Weights of a small class-conditioned image diffusion model.
Model: 13.8M parameters, 64-pixel images, arch dit, norm layernorm_no_bias, activation gelu, moe top_k, num experts 16, patch size [4, 4], layers 8, width 192.
Training: nadamw at rate 0.0014, 17500 steps, batches of 128.
Rows from block 5 of a small class-conditioned image diffusion model, named by matrix and row number. Rows with one number within an expert belong to one neuron, the router's apart. Each number is 50 + 10 x the weight over its row's rms, rounded and kept within 0 to 99. All counts start at 0.
After each expert's rows are labels from the 100 images, of 14976 (inputs lightly noised), where the router gives the expert most weight on average: "strongest on" is what is common among them. Only what is clearly more common there than usual is listed. The data: capsule endoscopy frames (Kvasir-Capsule).
# router: router (model.blocks.5.mlp.router.weight, 16x192), inputs 0-47
# up: expert up (model.blocks.5.mlp.up, 16x192x192), inputs 0-47
# down: expert down (model.blocks.5.mlp.down, 16x192x192, transposed), outputs 0-47

# expert 13
router.13:38 40 56 42 45 45 39 55 52 49 61 45 55 46 37 70 66 54 26 48 50 40 49 33 45 34 45 51 39 31 47 44 68 48 57 56 51 42 54 54 50 43 46 70 27 50 48 58
up.29:46 49 56 57 50 65 61 60 61 38 43 61 49 45 51 62 66 46 45 52 61 50 51 30 45 37 67 59 51 46 57 58 46 41 53 43 44 53 44 41 46 50 53 50 49 51 57 56
down.29:54 39 59 53 44 62 55 68 59 68 61 36 51 46 40 60 46 42 75 54 58 54 67 56 57 42 44 33 51 44 42 46 45 43 64 55 48 44 49 47 54 48 52 33 69 67 58 57
up.30:55 31 63 58 45 45 51 55 50 43 42 59 40 26 60 61 53 38 54 61 42 65 61 51 46 66 50 50 52 62 51 53 59 61 38 57 43 40 43 40 51 42 61 40 47 69 53 36
down.30:61 48 07 50 61 51 52 53 44 53 46 45 53 42 56 45 37 43 62 68 62 38 42 41 64 42 46 48 56 41 58 44 51 60 51 42 46 63 44 56 48 48 64 39 52 50 54 55
up.31:47 42 22 65 38 50 60 34 59 43 26 48 27 45 52 71 59 57 40 54 36 49 44 62 53 52 55 48 46 62 57 49 58 39 54 39 52 32 62 71 28 50 37 59 65 56 41 32
down.31:48 47 45 50 57 49 59 33 60 37 57 63 47 57 55 56 47 48 56 26 61 55 55 51 62 63 44 49 47 63 46 49 50 50 40 56 45 55 47 41 31 46 52 60 48 44 54 43
up.32:30 62 65 51 52 47 37 58 36 52 63 34 52 32 62 48 52 55 58 46 72 51 51 57 61 58 47 48 48 40 54 47 69 51 34 45 57 62 48 36 76 57 56 54 42 45 76 59
down.32:42 56 43 30 47 63 43 28 51 57 46 51 38 69 44 59 57 57 68 45 51 61 39 52 43 49 50 51 38 55 38 49 69 41 22 60 49 46 35 57 35 50 59 70 41 34 38 38
up.33:40 49 43 49 46 52 36 38 34 56 42 59 51 42 49 45 57 38 56 31 28 61 75 54 53 48 49 45 38 58 46 53 58 53 68 41 56 40 51 47 58 54 49 40 74 41 46 49
down.33:44 64 42 76 55 45 53 35 54 56 65 54 59 43 61 59 65 50 38 44 57 47 51 52 45 33 68 58 34 54 57 38 52 37 65 49 43 34 59 50 54 52 56 48 53 52 61 63
up.34:57 65 46 56 48 51 41 49 43 53 52 51 54 53 39 60 50 51 42 60 25 52 53 44 49 32 54 57 53 44 50 64 49 54 66 41 52 74 60 56 43 48 56 53 51 23 52 68
down.34:54 52 58 62 67 47 66 57 62 48 49 50 54 28 46 53 39 26 37 28 52 37 42 58 57 38 64 46 51 44 37 47 40 48 55 46 56 40 53 49 43 46 51 38 61 52 46 69
up.35:54 50 38 54 63 54 58 43 45 48 51 35 44 49 43 45 45 48 53 54 49 25 60 52 58 57 64 57 58 50 51 45 43 38 56 44 79 63 38 55 41 53 47 57 38 59 53 58
down.35:49 51 36 49 42 55 33 55 54 74 40 54 57 56 41 47 45 51 47 33 38 52 45 53 55 58 41 51 60 45 39 50 37 44 40 56 47 64 54 39 53 41 67 58 46 48 44 60
up.36:56 59 52 58 51 49 60 47 57 56 26 49 46 49 65 39 40 45 48 57 49 65 53 63 51 63 47 45 65 61 55 61 40 53 40 63 51 45 41 47 55 53 45 36 60 41 47 35
down.36:56 57 54 45 34 52 48 61 50 50 50 42 60 31 53 53 59 42 59 50 51 47 46 44 63 30 51 41 47 47 62 53 47 48 38 36 49 49 61 43 51 35 42 44 51 48 55 69
up.37:60 45 46 47 42 56 50 41 43 41 56 53 48 47 57 48 59 40 45 44 37 62 46 62 51 50 62 49 47 45 41 40 52 43 65 38 53 49 51 64 42 41 52 49 53 61 35 61
down.37:55 52 51 63 50 39 53 47 52 55 59 72 66 48 40 41 57 45 19 49 52 36 41 53 61 61 52 57 41 46 56 55 52 42 46 50 52 55 59 42 63 45 55 33 45 56 59 45
strongest on: finding: ileocecal valve; finding: reduced mucosal view

# expert 5
router.5:75 61 54 51 37 47 52 54 46 55 47 49 52 47 51 43 55 63 46 42 52 56 45 66 51 35 45 58 69 38 54 65 45 51 50 35 51 46 43 54 47 52 31 55 57 47 54 54
up.0:36 43 56 57 52 41 55 52 78 31 62 38 43 37 54 67 60 58 39 54 58 47 56 45 51 47 44 59 60 57 46 51 52 56 49 29 42 45 31 64 39 46 59 40 50 44 59 69
down.0:46 53 55 58 43 51 49 51 32 47 46 56 56 50 47 47 59 39 52 29 51 69 29 60 38 50 43 44 55 35 41 40 51 55 59 49 52 69 29 54 47 52 65 53 51 41 55 49
up.1:54 74 44 52 40 45 61 50 63 42 54 37 31 46 52 56 34 36 57 71 55 56 70 41 25 50 39 60 48 43 53 66 51 62 48 62 53 61 55 46 51 57 47 56 51 56 68 44
down.1:38 57 75 50 45 50 34 49 67 53 36 46 44 37 71 56 49 40 55 47 48 32 40 39 71 51 43 53 46 50 40 42 51 56 52 45 58 62 42 53 44 58 31 61 58 41 49 59
up.2:48 42 61 53 44 51 42 57 45 60 35 58 35 59 56 37 55 48 43 34 36 57 53 62 67 34 55 43 44 49 35 55 53 35 38 38 42 35 47 56 47 49 35 60 33 43 43 33
down.2:53 51 44 73 37 34 52 63 54 41 65 39 47 54 44 60 43 40 30 48 57 31 53 66 53 37 50 58 53 51 43 41 50 39 40 53 41 44 51 45 37 51 51 52 39 42 52 46
up.3:56 54 52 42 36 26 65 71 67 44 44 41 34 39 47 48 70 34 40 48 37 48 49 58 44 65 48 55 37 54 50 53 51 43 74 40 57 41 51 65 41 43 33 46 57 51 66 56
down.3:56 55 56 45 62 66 46 27 53 43 53 48 47 52 57 53 52 39 57 75 48 42 53 60 58 26 54 53 56 44 43 47 56 55 31 46 47 51 64 53 48 58 28 61 57 29 36 58
up.4:42 60 53 44 40 28 47 52 65 58 50 52 43 41 63 52 55 45 46 47 41 56 71 37 65 45 44 54 45 49 53 60 63 67 32 48 60 66 46 46 45 32 60 40 54 66 46 41
down.4:71 60 45 52 33 60 34 47 34 58 42 50 40 58 49 56 59 47 49 46 61 29 60 45 49 59 48 55 58 34 61 32 55 59 40 49 60 57 69 46 53 45 51 53 47 37 39 50
up.5:40 59 22 45 54 48 57 57 69 33 48 37 58 45 45 46 41 49 72 54 53 52 64 34 51 36 53 55 50 48 64 42 51 55 25 57 55 65 42 43 45 50 35 50 45 49 42 58
down.5:37 53 47 39 68 51 52 42 54 38 43 65 47 46 42 52 53 80 55 53 30 67 31 51 61 47 55 49 50 47 51 56 48 40 46 57 48 47 58 43 45 34 57 56 48 53 53 42
up.6:39 65 41 52 56 42 70 52 63 32 60 45 47 45 58 40 58 60 52 38 50 58 52 56 53 43 59 45 50 50 70 49 49 49 44 53 62 49 55 59 53 51 50 40 48 78 54 48
down.6:48 59 56 44 35 51 43 58 60 39 54 50 53 46 52 49 53 34 47 41 48 73 58 47 48 58 40 52 45 33 39 71 54 56 68 52 53 52 59 56 57 42 55 41 64 63 54 46
up.7:45 59 60 56 66 47 50 55 61 54 37 33 49 45 39 39 35 45 45 52 64 68 48 48 74 52 44 62 51 54 52 40 48 55 44 44 36 54 52 44 48 59 48 39 48 33 57 64
down.7:45 37 55 39 48 54 41 38 54 53 49 49 56 49 48 64 40 34 23 54 39 48 56 44 55 49 47 55 61 45 59 59 51 60 23 43 62 39 45 57 51 58 48 41 66 51 47 55
up.8:50 67 49 42 63 49 54 61 64 56 47 54 40 46 62 55 49 27 49 46 39 33 51 53 42 63 60 46 35 61 31 55 64 40 43 49 48 55 54 57 43 36 66 45 45 44 53 53
down.8:53 63 53 51 31 50 62 71 52 43 58 31 52 48 43 55 50 39 43 57 33 70 47 51 36 40 48 59 57 43 52 53 44 42 62 42 54 47 52 54 43 49 38 62 38 44 54 59
strongest on: finding: ileocecal valve

# expert 10
router.10:50 69 64 50 52 69 31 63 44 42 40 59 53 62 52 54 47 63 44 58 49 38 59 41 42 33 59 46 50 63 50 50 40 65 44 51 60 59 56 57 52 61 51 56 47 48 63 46
up.0:71 61 60 55 43 47 45 49 40 48 43 69 43 48 51 45 55 46 48 52 33 49 47 55 30 46 51 41 43 57 67 56 59 50 49 50 51 36 70 45 64 32 46 74 45 63 49 42
down.0:51 49 57 54 67 60 51 55 59 49 57 38 54 50 42 58 55 48 37 47 54 46 53 33 63 83 53 53 70 69 40 39 52 40 42 64 38 49 56 45 64 42 43 47 52 41 37 53
up.1:44 45 59 54 64 54 50 52 36 55 57 38 44 47 58 29 49 43 39 53 37 39 61 54 54 51 56 64 49 54 60 39 58 53 55 65 56 62 49 45 59 58 33 59 52 27 60 54
down.1:50 45 54 38 57 52 55 31 66 48 58 49 39 47 42 53 39 47 35 43 44 54 54 42 46 43 34 53 50 43 41 44 59 53 45 62 53 50 50 56 56 53 51 51 55 51 49 47
up.2:70 57 42 37 54 53 53 49 58 45 45 48 43 34 42 30 51 53 54 47 47 43 66 51 46 58 33 57 24 59 30 39 44 28 54 53 39 54 43 49 52 53 41 60 55 55 53 54
down.2:57 42 69 54 71 47 48 41 44 57 46 55 43 39 41 65 54 69 38 42 52 43 39 49 50 59 49 41 41 48 64 62 55 40 26 60 59 65 60 51 51 56 66 46 55 55 57 54
up.3:53 53 34 53 50 46 50 47 46 49 43 43 29 49 46 48 60 49 41 56 47 38 58 39 57 44 84 61 60 57 55 38 49 54 55 62 47 38 52 56 55 53 71 67 48 52 55 48
down.3:45 56 35 53 59 50 45 48 62 64 50 57 61 56 49 44 51 64 54 55 65 40 44 63 60 66 63 53 69 54 52 50 55 46 47 50 72 39 50 39 51 55 46 44 50 62 35 56
up.4:44 47 43 56 76 63 56 45 52 58 37 37 41 60 39 39 42 62 52 54 36 35 67 44 42 41 52 56 52 52 71 25 36 61 38 47 58 42 69 60 54 66 46 50 45 55 50 64
down.4:42 78 49 48 70 63 52 37 56 37 63 55 46 52 54 51 44 66 52 47 36 62 52 57 69 35 50 50 56 55 43 49 45 52 51 61 71 46 49 37 58 53 47 48 39 39 31 52
up.5:40 47 39 46 51 55 52 53 50 53 45 33 43 48 49 54 50 50 37 61 46 38 66 50 34 31 62 57 49 54 42 37 67 52 50 45 58 56 57 57 42 46 77 57 54 55 50 48
down.5:51 59 47 47 67 47 42 43 62 54 48 38 58 52 65 51 43 63 44 60 48 68 46 50 60 51 49 50 40 56 58 55 62 38 68 49 74 32 60 28 49 40 32 53 42 58 47 49
up.6:49 50 60 46 66 61 48 48 46 73 54 26 47 44 43 29 37 41 53 57 48 61 53 35 44 55 59 63 47 33 46 60 48 56 58 33 48 25 58 59 44 45 56 59 55 47 63 59
down.6:50 53 40 39 55 64 38 59 49 44 42 39 73 48 58 57 53 59 59 55 51 64 46 57 61 49 54 39 53 43 38 40 42 62 45 50 49 49 56 53 46 65 58 52 58 60 59 46
up.7:58 54 72 51 28 58 41 32 63 47 42 64 52 54 61 47 56 54 52 60 50 36 56 60 45 42 37 41 51 60 58 29 66 50 65 44 51 49 41 44 50 48 53 62 48 47 44 47
down.7:45 49 44 50 46 49 56 50 66 52 53 54 50 51 36 73 62 41 35 51 55 75 51 53 66 53 48 52 63 44 43 51 58 38 29 64 46 45 47 31 53 39 53 53 54 53 47 53
up.8:38 41 63 48 39 54 44 41 50 59 48 59 27 57 61 39 49 60 43 53 32 35 56 58 47 38 64 48 42 57 65 53 68 50 67 52 53 51 44 37 66 52 34 57 45 41 45 45
down.8:40 47 76 74 76 57 58 59 54 52 49 34 66 45 37 45 46 57 29 63 69 45 56 48 69 63 58 61 43 51 48 43 52 35 53 40 56 75 68 43 52 31 61 52 56 66 46 47
strongest on: finding: reduced mucosal view

# expert 12
router.12:45 53 56 50 37 52 44 58 54 46 32 55 47 55 49 52 32 51 39 49 55 44 53 57 48 53 51 42 41 30 64 41 46 52 47 50 44 74 38 35 38 46 35 27 55 62 47 42
up.29:48 44 53 52 58 45 54 36 67 66 66 56 40 38 51 59 54 36 71 51 56 45 43 58 57 67 30 43 47 75 46 44 54 46 49 50 44 39 37 39 53 73 62 58 47 43 50 71
down.29:46 58 23 63 49 48 48 57 58 42 43 30 45 56 48 50 43 58 40 79 54 44 67 39 49 51 48 45 42 38 67 39 56 51 65 45 43 19 65 42 46 39 55 49 48 36 43 48
up.30:59 55 55 42 61 67 53 28 45 42 53 24 55 44 58 38 51 43 62 52 34 82 61 54 50 37 57 69 48 46 65 60 40 47 34 45 43 65 58 45 45 50 49 54 58 52 53 56
down.30:46 58 55 40 61 56 58 61 65 50 42 64 47 47 50 47 51 64 53 33 55 57 41 32 50 55 59 42 46 57 47 60 57 42 57 53 33 62 47 45 60 51 49 67 49 47 46 38
up.31:49 41 52 65 42 59 62 60 40 46 63 17 37 62 49 52 54 57 48 53 60 55 54 54 60 46 58 69 43 47 55 57 41 44 42 57 59 54 44 36 42 54 61 59 43 68 43 45
down.31:33 49 56 57 52 31 59 52 54 38 50 30 53 63 61 57 48 58 53 60 62 55 49 54 49 49 54 53 59 53 53 47 52 55 62 66 43 36 46 38 48 53 46 54 52 46 62 46
up.32:48 43 33 54 50 39 43 66 57 60 51 54 51 43 58 44 58 59 49 44 51 66 46 35 47 37 44 49 28 32 65 48 49 46 57 41 55 57 44 45 60 42 37 41 56 52 60 44
down.32:75 56 82 42 55 51 52 34 57 63 52 51 32 58 46 53 43 50 58 40 43 64 52 61 42 36 45 46 57 47 39 44 39 56 51 35 64 63 46 59 41 50 43 54 39 41 49 55
up.33:37 46 21 56 40 44 44 36 52 43 52 50 41 50 64 56 55 53 62 43 59 30 48 44 72 52 50 44 44 43 68 51 58 45 50 63 57 70 45 49 40 55 32 50 56 45 51 58
down.33:56 45 57 43 68 46 50 38 56 41 54 41 45 56 41 40 40 38 39 49 51 45 57 48 46 32 33 55 47 34 33 50 42 57 45 46 43 26 58 48 37 59 53 51 43 50 57 39
up.34:48 36 37 55 48 50 57 48 37 42 52 26 41 51 58 55 45 46 42 29 54 62 51 49 37 32 50 65 53 44 68 51 57 51 44 56 50 55 57 44 69 62 46 43 50 53 54 45
down.34:61 59 50 47 42 53 50 36 46 41 43 43 42 47 47 50 50 46 36 47 46 66 69 51 58 45 61 52 58 48 34 44 41 45 58 49 38 59 60 53 49 47 44 56 47 49 46 37
up.35:48 56 46 52 57 51 60 48 32 41 57 37 48 38 47 57 42 48 28 52 50 50 61 39 67 47 48 44 30 42 54 55 48 44 36 53 59 65 30 54 47 46 55 51 56 45 56 48
down.35:35 43 32 43 50 40 68 40 58 49 54 47 62 66 51 46 71 44 40 51 51 55 60 54 66 62 52 61 51 46 46 42 44 68 39 63 52 46 51 48 54 45 67 56 62 61 43 41
up.36:44 46 55 68 43 29 59 60 77 57 42 34 35 36 35 54 43 44 51 54 58 55 51 56 39 45 47 55 38 47 53 49 43 47 34 51 54 49 49 46 53 45 52 53 62 52 41 39
down.36:54 49 64 50 54 19 45 53 51 42 61 49 62 56 52 52 61 39 37 59 43 58 48 63 50 52 41 61 57 51 64 54 56 55 58 58 79 64 53 50 61 46 51 47 60 46 48 47
up.37:52 50 57 62 44 48 57 30 44 62 56 59 36 55 48 53 49 41 39 27 43 65 54 47 36 37 54 54 55 51 33 55 47 45 44 45 44 45 46 56 56 41 65 55 49 75 38 57
down.37:64 56 49 65 54 42 43 42 56 56 43 42 41 36 52 47 39 45 59 51 46 57 42 47 45 51 55 59 65 59 42 55 43 42 42 43 41 67 56 50 54 60 60 67 46 44 66 38
strongest on: finding: reduced mucosal view

# expert 4
router.4:42 52 57 59 37 64 42 39 31 44 40 43 52 57 58 45 38 66 43 42 51 54 45 47 39 38 40 55 60 40 47 63 49 53 45 30 55 57 59 58 38 53 49 54 64 62 59 72
up.29:51 52 68 54 47 46 36 65 69 54 78 49 47 47 58 40 59 28 55 44 51 33 47 38 51 54 44 57 47 39 31 56 52 54 56 44 39 40 46 45 55 46 29 41 52 47 52 76
down.29:48 46 65 38 44 43 39 64 53 59 38 52 45 51 39 60 64 27 36 34 50 38 56 47 37 67 46 52 40 25 47 42 38 63 48 50 59 47 68 59 57 59 53 46 55 58 45 52
up.30:35 44 27 59 39 47 56 49 57 43 44 42 36 39 57 48 55 52 54 48 57 42 56 53 56 42 56 47 36 33 57 41 55 44 64 57 53 17 57 66 33 51 58 52 57 45 35 73
down.30:56 57 36 48 52 56 57 44 61 58 48 44 72 49 63 53 55 59 38 52 36 47 54 60 65 61 48 44 53 65 32 46 41 54 38 51 65 53 34 30 54 58 50 42 50 60 53 53
up.31:47 49 34 62 38 36 66 42 48 45 44 43 48 47 58 50 56 67 46 74 58 48 54 48 42 44 50 51 41 49 44 36 47 37 55 58 47 72 70 60 53 59 57 55 47 54 49 41
down.31:46 50 54 57 61 57 56 39 71 36 59 40 58 60 40 41 56 22 23 50 56 67 53 50 59 56 51 51 58 56 43 57 63 37 51 50 53 44 44 46 57 44 42 70 45 58 63 45
up.32:48 40 57 35 62 53 47 43 36 47 51 52 36 41 51 29 58 52 42 45 75 48 36 39 36 45 65 63 54 42 37 49 62 61 53 36 56 40 55 61 50 60 53 42 57 50 56 56
down.32:41 60 39 64 58 42 52 54 50 63 68 58 58 38 63 48 51 40 49 52 56 64 62 55 48 65 57 50 67 59 72 52 45 62 58 46 67 49 49 51 63 59 35 57 63 43 66 46
up.33:58 67 60 38 39 52 50 48 62 57 60 44 44 58 55 49 52 51 53 66 44 57 44 59 69 53 51 65 55 46 51 57 40 49 46 54 57 37 44 47 49 36 47 43 39 68 48 56
down.33:42 59 46 49 51 53 51 52 54 67 60 46 59 57 55 24 30 42 40 42 35 52 47 66 47 31 67 54 53 53 34 40 50 53 39 59 52 38 38 43 39 47 45 52 32 53 60 49
up.34:73 60 61 40 56 52 42 56 56 59 47 57 50 47 64 37 52 60 54 50 43 47 37 59 57 42 46 58 63 46 40 24 47 56 42 43 42 62 55 44 64 39 55 33 51 44 46 58
down.34:49 53 48 55 59 63 48 48 43 41 50 52 61 45 41 49 53 26 54 64 47 49 38 44 43 38 51 50 51 46 70 50 35 52 59 56 42 44 39 58 51 47 55 54 30 51 58 37
up.35:45 61 45 54 41 41 53 50 64 64 39 40 45 45 46 63 58 39 50 45 47 48 52 59 54 51 64 63 45 39 45 66 67 43 67 56 44 64 72 49 51 55 60 60 53 49 50 49
down.35:28 48 65 43 49 53 62 43 43 57 60 61 62 36 60 63 62 61 54 44 35 44 46 48 42 48 49 45 52 46 57 60 42 56 45 33 43 44 40 42 64 49 58 65 41 56 57 43
up.36:42 47 56 33 60 40 40 31 46 65 53 33 46 48 52 39 39 42 40 51 41 50 45 52 45 62 42 46 47 54 22 50 38 47 59 31 62 49 52 64 60 57 53 48 58 53 50 51
down.36:50 44 72 48 40 43 55 44 35 36 46 41 37 44 49 51 47 48 62 64 48 41 39 55 45 51 44 61 42 44 69 56 39 61 47 45 59 43 61 68 48 47 41 54 39 34 53 46
up.37:36 71 53 36 47 55 62 60 59 47 64 49 45 56 45 44 74 52 51 50 52 41 45 53 43 59 60 47 63 85 63 49 49 63 57 45 51 43 42 50 62 69 38 55 47 37 48 52
down.37:36 51 41 58 68 61 66 56 36 38 62 51 67 57 52 37 50 40 62 55 36 40 48 59 50 54 55 45 64 62 62 38 53 58 51 47 50 33 42 64 24 46 53 59 33 46 51 40
strongest on: finding: ileocecal valve

# expert 0
router.0:44 58 55 50 54 44 63 68 51 64 26 57 48 49 67 45 47 44 74 53 45 58 50 64 58 56 57 45 46 57 75 58 49 47 38 57 61 72 47 42 48 51 42 37 44 38 28 44
up.0:58 44 48 44 12 42 53 45 52 62 51 49 49 42 49 63 32 42 43 49 61 40 61 56 69 35 55 51 45 41 40 53 38 54 68 46 67 55 58 55 47 49 48 67 46 61 41 49
down.0:42 63 65 47 38 49 45 44 61 44 49 37 39 60 50 51 54 43 50 28 53 43 38 33 60 48 50 49 56 50 04 40 55 55 38 59 30 57 54 43 49 52 59 56 51 35 46 42
up.1:61 46 67 51 63 42 33 42 64 30 53 38 42 36 48 45 61 32 50 42 62 59 45 48 54 41 53 49 57 62 49 58 40 50 61 53 47 26 58 61 35 74 64 69 64 64 43 51
down.1:40 55 68 42 45 51 56 43 41 54 55 53 59 47 53 53 51 46 50 52 51 37 58 54 55 81 51 55 47 38 58 44 43 56 12 64 56 51 55 44 54 52 32 56 56 50 44 25
up.2:52 36 35 41 51 32 64 46 58 50 51 45 54 50 40 47 39 56 54 27 50 75 51 51 41 51 52 50 52 38 73 54 50 54 61 59 63 35 46 53 62 37 48 34 52 53 52 59
down.2:45 55 70 45 39 37 49 56 49 42 54 55 46 56 46 36 35 47 23 59 51 82 62 53 45 49 38 54 48 58 60 43 48 46 48 46 49 61 58 50 41 52 53 57 49 44 54 40
up.3:44 55 42 30 47 62 56 47 61 41 48 47 48 48 39 47 58 50 48 57 24 67 54 41 53 38 49 69 51 53 74 53 52 47 44 47 34 58 70 54 57 56 45 50 47 47 51 62
down.3:46 46 61 49 64 39 37 46 43 59 39 56 54 52 52 54 44 47 36 52 48 63 51 46 35 59 55 54 53 44 45 63 46 54 56 51 60 61 50 51 52 51 39 62 62 68 39 49
up.4:46 42 34 46 43 34 41 64 44 52 61 46 35 47 41 58 51 56 49 26 68 56 55 42 48 47 56 53 36 42 62 63 47 58 43 56 24 48 52 37 37 54 84 54 67 57 71 43
down.4:45 33 57 38 59 42 50 64 42 47 66 56 53 50 45 52 48 46 58 56 52 52 53 50 55 49 45 48 52 68 46 57 51 55 53 48 68 58 56 64 51 55 29 48 49 32 42 44
up.5:52 47 51 57 27 58 52 47 52 58 37 34 44 53 58 48 54 45 48 58 32 53 46 59 57 50 56 48 44 44 60 47 70 61 62 52 38 66 75 62 42 46 46 51 50 44 41 55
down.5:49 70 58 53 44 52 30 69 45 49 40 64 44 36 39 48 50 66 43 44 63 57 51 60 50 66 41 54 60 42 34 61 37 50 65 46 53 56 60 39 52 60 39 50 53 56 50 35
up.6:41 55 40 43 37 52 46 50 31 55 63 36 46 45 67 42 42 55 58 43 38 55 47 41 49 47 56 52 53 45 40 35 45 56 41 59 63 67 39 39 58 45 42 49 44 29 56 50
down.6:45 54 46 50 59 54 51 50 59 60 49 49 58 51 48 64 43 43 47 64 43 59 66 48 52 52 52 52 53 54 30 48 49 60 50 48 52 10 47 54 42 35 63 49 50 40 40 50
up.7:53 44 66 57 66 64 48 50 42 43 36 56 41 51 57 61 60 47 58 68 29 45 51 42 47 52 44 49 38 65 42 45 53 44 55 49 36 45 41 52 47 51 48 56 43 56 53 49
down.7:50 41 47 52 53 60 41 40 67 68 38 45 45 40 48 57 53 39 36 48 62 50 54 48 40 37 55 49 47 41 59 54 50 46 23 51 45 47 63 54 50 51 58 49 49 55 64 58
up.8:51 59 51 38 62 53 51 43 57 51 39 48 51 42 41 33 56 62 48 42 43 46 76 43 53 44 60 58 43 46 78 27 46 55 50 52 53 43 57 49 50 43 57 44 53 51 46 48
down.8:53 44 32 61 38 19 60 42 48 59 58 75 61 50 51 54 47 49 43 69 62 54 38 61 56 51 46 48 38 39 85 44 46 47 61 43 53 49 51 59 54 54 50 47 42 44 51 55
strongest on: finding: ileocecal valve

# expert 9
router.9:43 53 52 76 47 47 62 46 38 36 32 39 48 50 41 57 43 62 63 53 51 50 68 44 44 44 58 53 57 51 62 55 44 48 57 58 68 72 56 62 41 56 49 45 55 52 31 67
up.29:63 65 35 52 33 35 63 47 52 48 50 48 51 44 55 47 39 53 42 51 52 57 48 56 55 44 46 42 45 45 42 57 52 56 80 55 53 40 75 51 45 67 65 69 28 59 54 50
down.29:44 43 29 46 59 41 48 44 59 36 55 38 49 42 40 59 62 43 26 59 45 32 44 50 63 65 53 59 51 36 47 58 52 63 41 45 48 47 63 54 58 64 65 52 34 42 49 48
up.30:56 58 70 32 41 57 49 49 49 48 67 67 56 59 67 25 34 41 51 37 53 65 45 37 65 64 52 42 53 51 33 62 56 54 49 46 35 37 34 37 56 53 68 46 39 44 68 40
down.30:40 46 50 48 68 55 54 49 34 59 51 50 46 45 52 60 58 52 59 67 41 60 47 42 44 38 50 54 53 37 60 53 47 53 76 50 59 75 52 52 48 57 60 45 55 58 49 46
up.31:41 47 22 29 42 46 47 53 50 57 42 52 51 47 56 42 61 32 55 38 54 54 50 58 66 57 57 38 46 36 59 44 60 46 26 48 61 65 30 30 45 40 35 55 56 49 55 32
down.31:49 61 39 40 77 68 58 38 67 40 57 55 28 46 49 54 57 61 44 44 44 61 48 50 60 32 62 45 45 72 49 53 48 49 57 54 44 66 55 46 43 47 54 55 37 52 38 47
up.32:43 72 41 63 66 38 64 54 54 46 56 29 46 41 64 56 53 62 52 58 37 62 57 40 51 36 69 48 59 38 53 40 57 47 34 49 37 69 62 56 55 43 47 39 49 40 51 71
down.32:45 63 44 69 44 51 37 60 66 42 45 54 64 49 48 45 52 51 57 29 63 34 55 43 54 47 67 45 49 65 61 48 33 38 64 39 54 35 43 40 53 42 68 53 34 52 58 52
up.33:58 51 59 53 56 49 54 47 42 47 41 44 39 41 43 50 39 39 28 47 52 27 52 57 45 48 58 67 55 59 32 51 56 53 64 56 54 81 66 52 60 49 35 47 43 54 63 46
down.33:46 54 56 46 56 62 53 43 63 48 44 42 30 48 52 35 59 60 42 59 63 42 47 48 57 43 44 56 44 51 46 54 65 48 65 57 53 43 65 57 39 51 24 55 37 45 53 41
up.34:51 51 60 63 37 57 45 65 60 49 32 38 33 50 43 50 59 46 60 41 24 57 59 47 57 46 54 62 34 49 59 34 63 46 49 58 67 61 71 57 54 38 44 47 48 43 43 48
down.34:55 55 43 45 30 62 54 59 62 63 38 61 36 54 55 48 58 47 56 31 47 54 48 53 31 50 47 35 75 50 49 36 41 54 66 59 32 51 49 57 57 57 64 58 36 58 69 52
up.35:48 54 46 59 38 41 60 55 65 49 34 48 50 52 51 55 68 29 52 65 45 50 35 59 55 37 47 59 45 59 70 54 49 46 44 67 37 49 55 53 44 43 49 49 49 46 56 41
down.35:54 55 62 50 68 66 36 39 53 47 37 55 42 58 52 46 47 55 47 35 54 59 58 55 47 54 57 46 44 52 48 45 58 35 39 49 57 36 44 58 52 44 44 78 53 51 53 58
up.36:59 72 56 43 45 62 42 44 56 58 43 41 48 58 57 20 56 17 42 44 41 47 46 62 60 55 58 60 50 52 44 57 55 47 51 43 60 33 47 41 63 48 46 54 37 40 60 46
down.36:49 41 57 51 30 60 42 62 71 45 54 24 43 53 49 55 32 52 64 58 51 50 42 52 56 53 54 46 43 45 47 47 51 60 74 46 33 57 63 67 48 38 71 48 50 52 38 60
up.37:43 43 45 52 44 44 57 43 62 62 61 49 49 48 63 45 53 46 62 32 60 50 46 47 74 61 47 59 57 53 56 53 53 49 40 47 38 42 58 45 55 57 45 62 41 41 54 60
down.37:49 38 67 42 70 63 53 50 55 47 50 32 44 40 48 60 55 48 52 56 58 36 48 48 46 53 52 53 53 39 42 59 55 49 45 51 62 62 42 62 33 58 37 48 38 48 59 49
strongest on: finding: ileocecal valve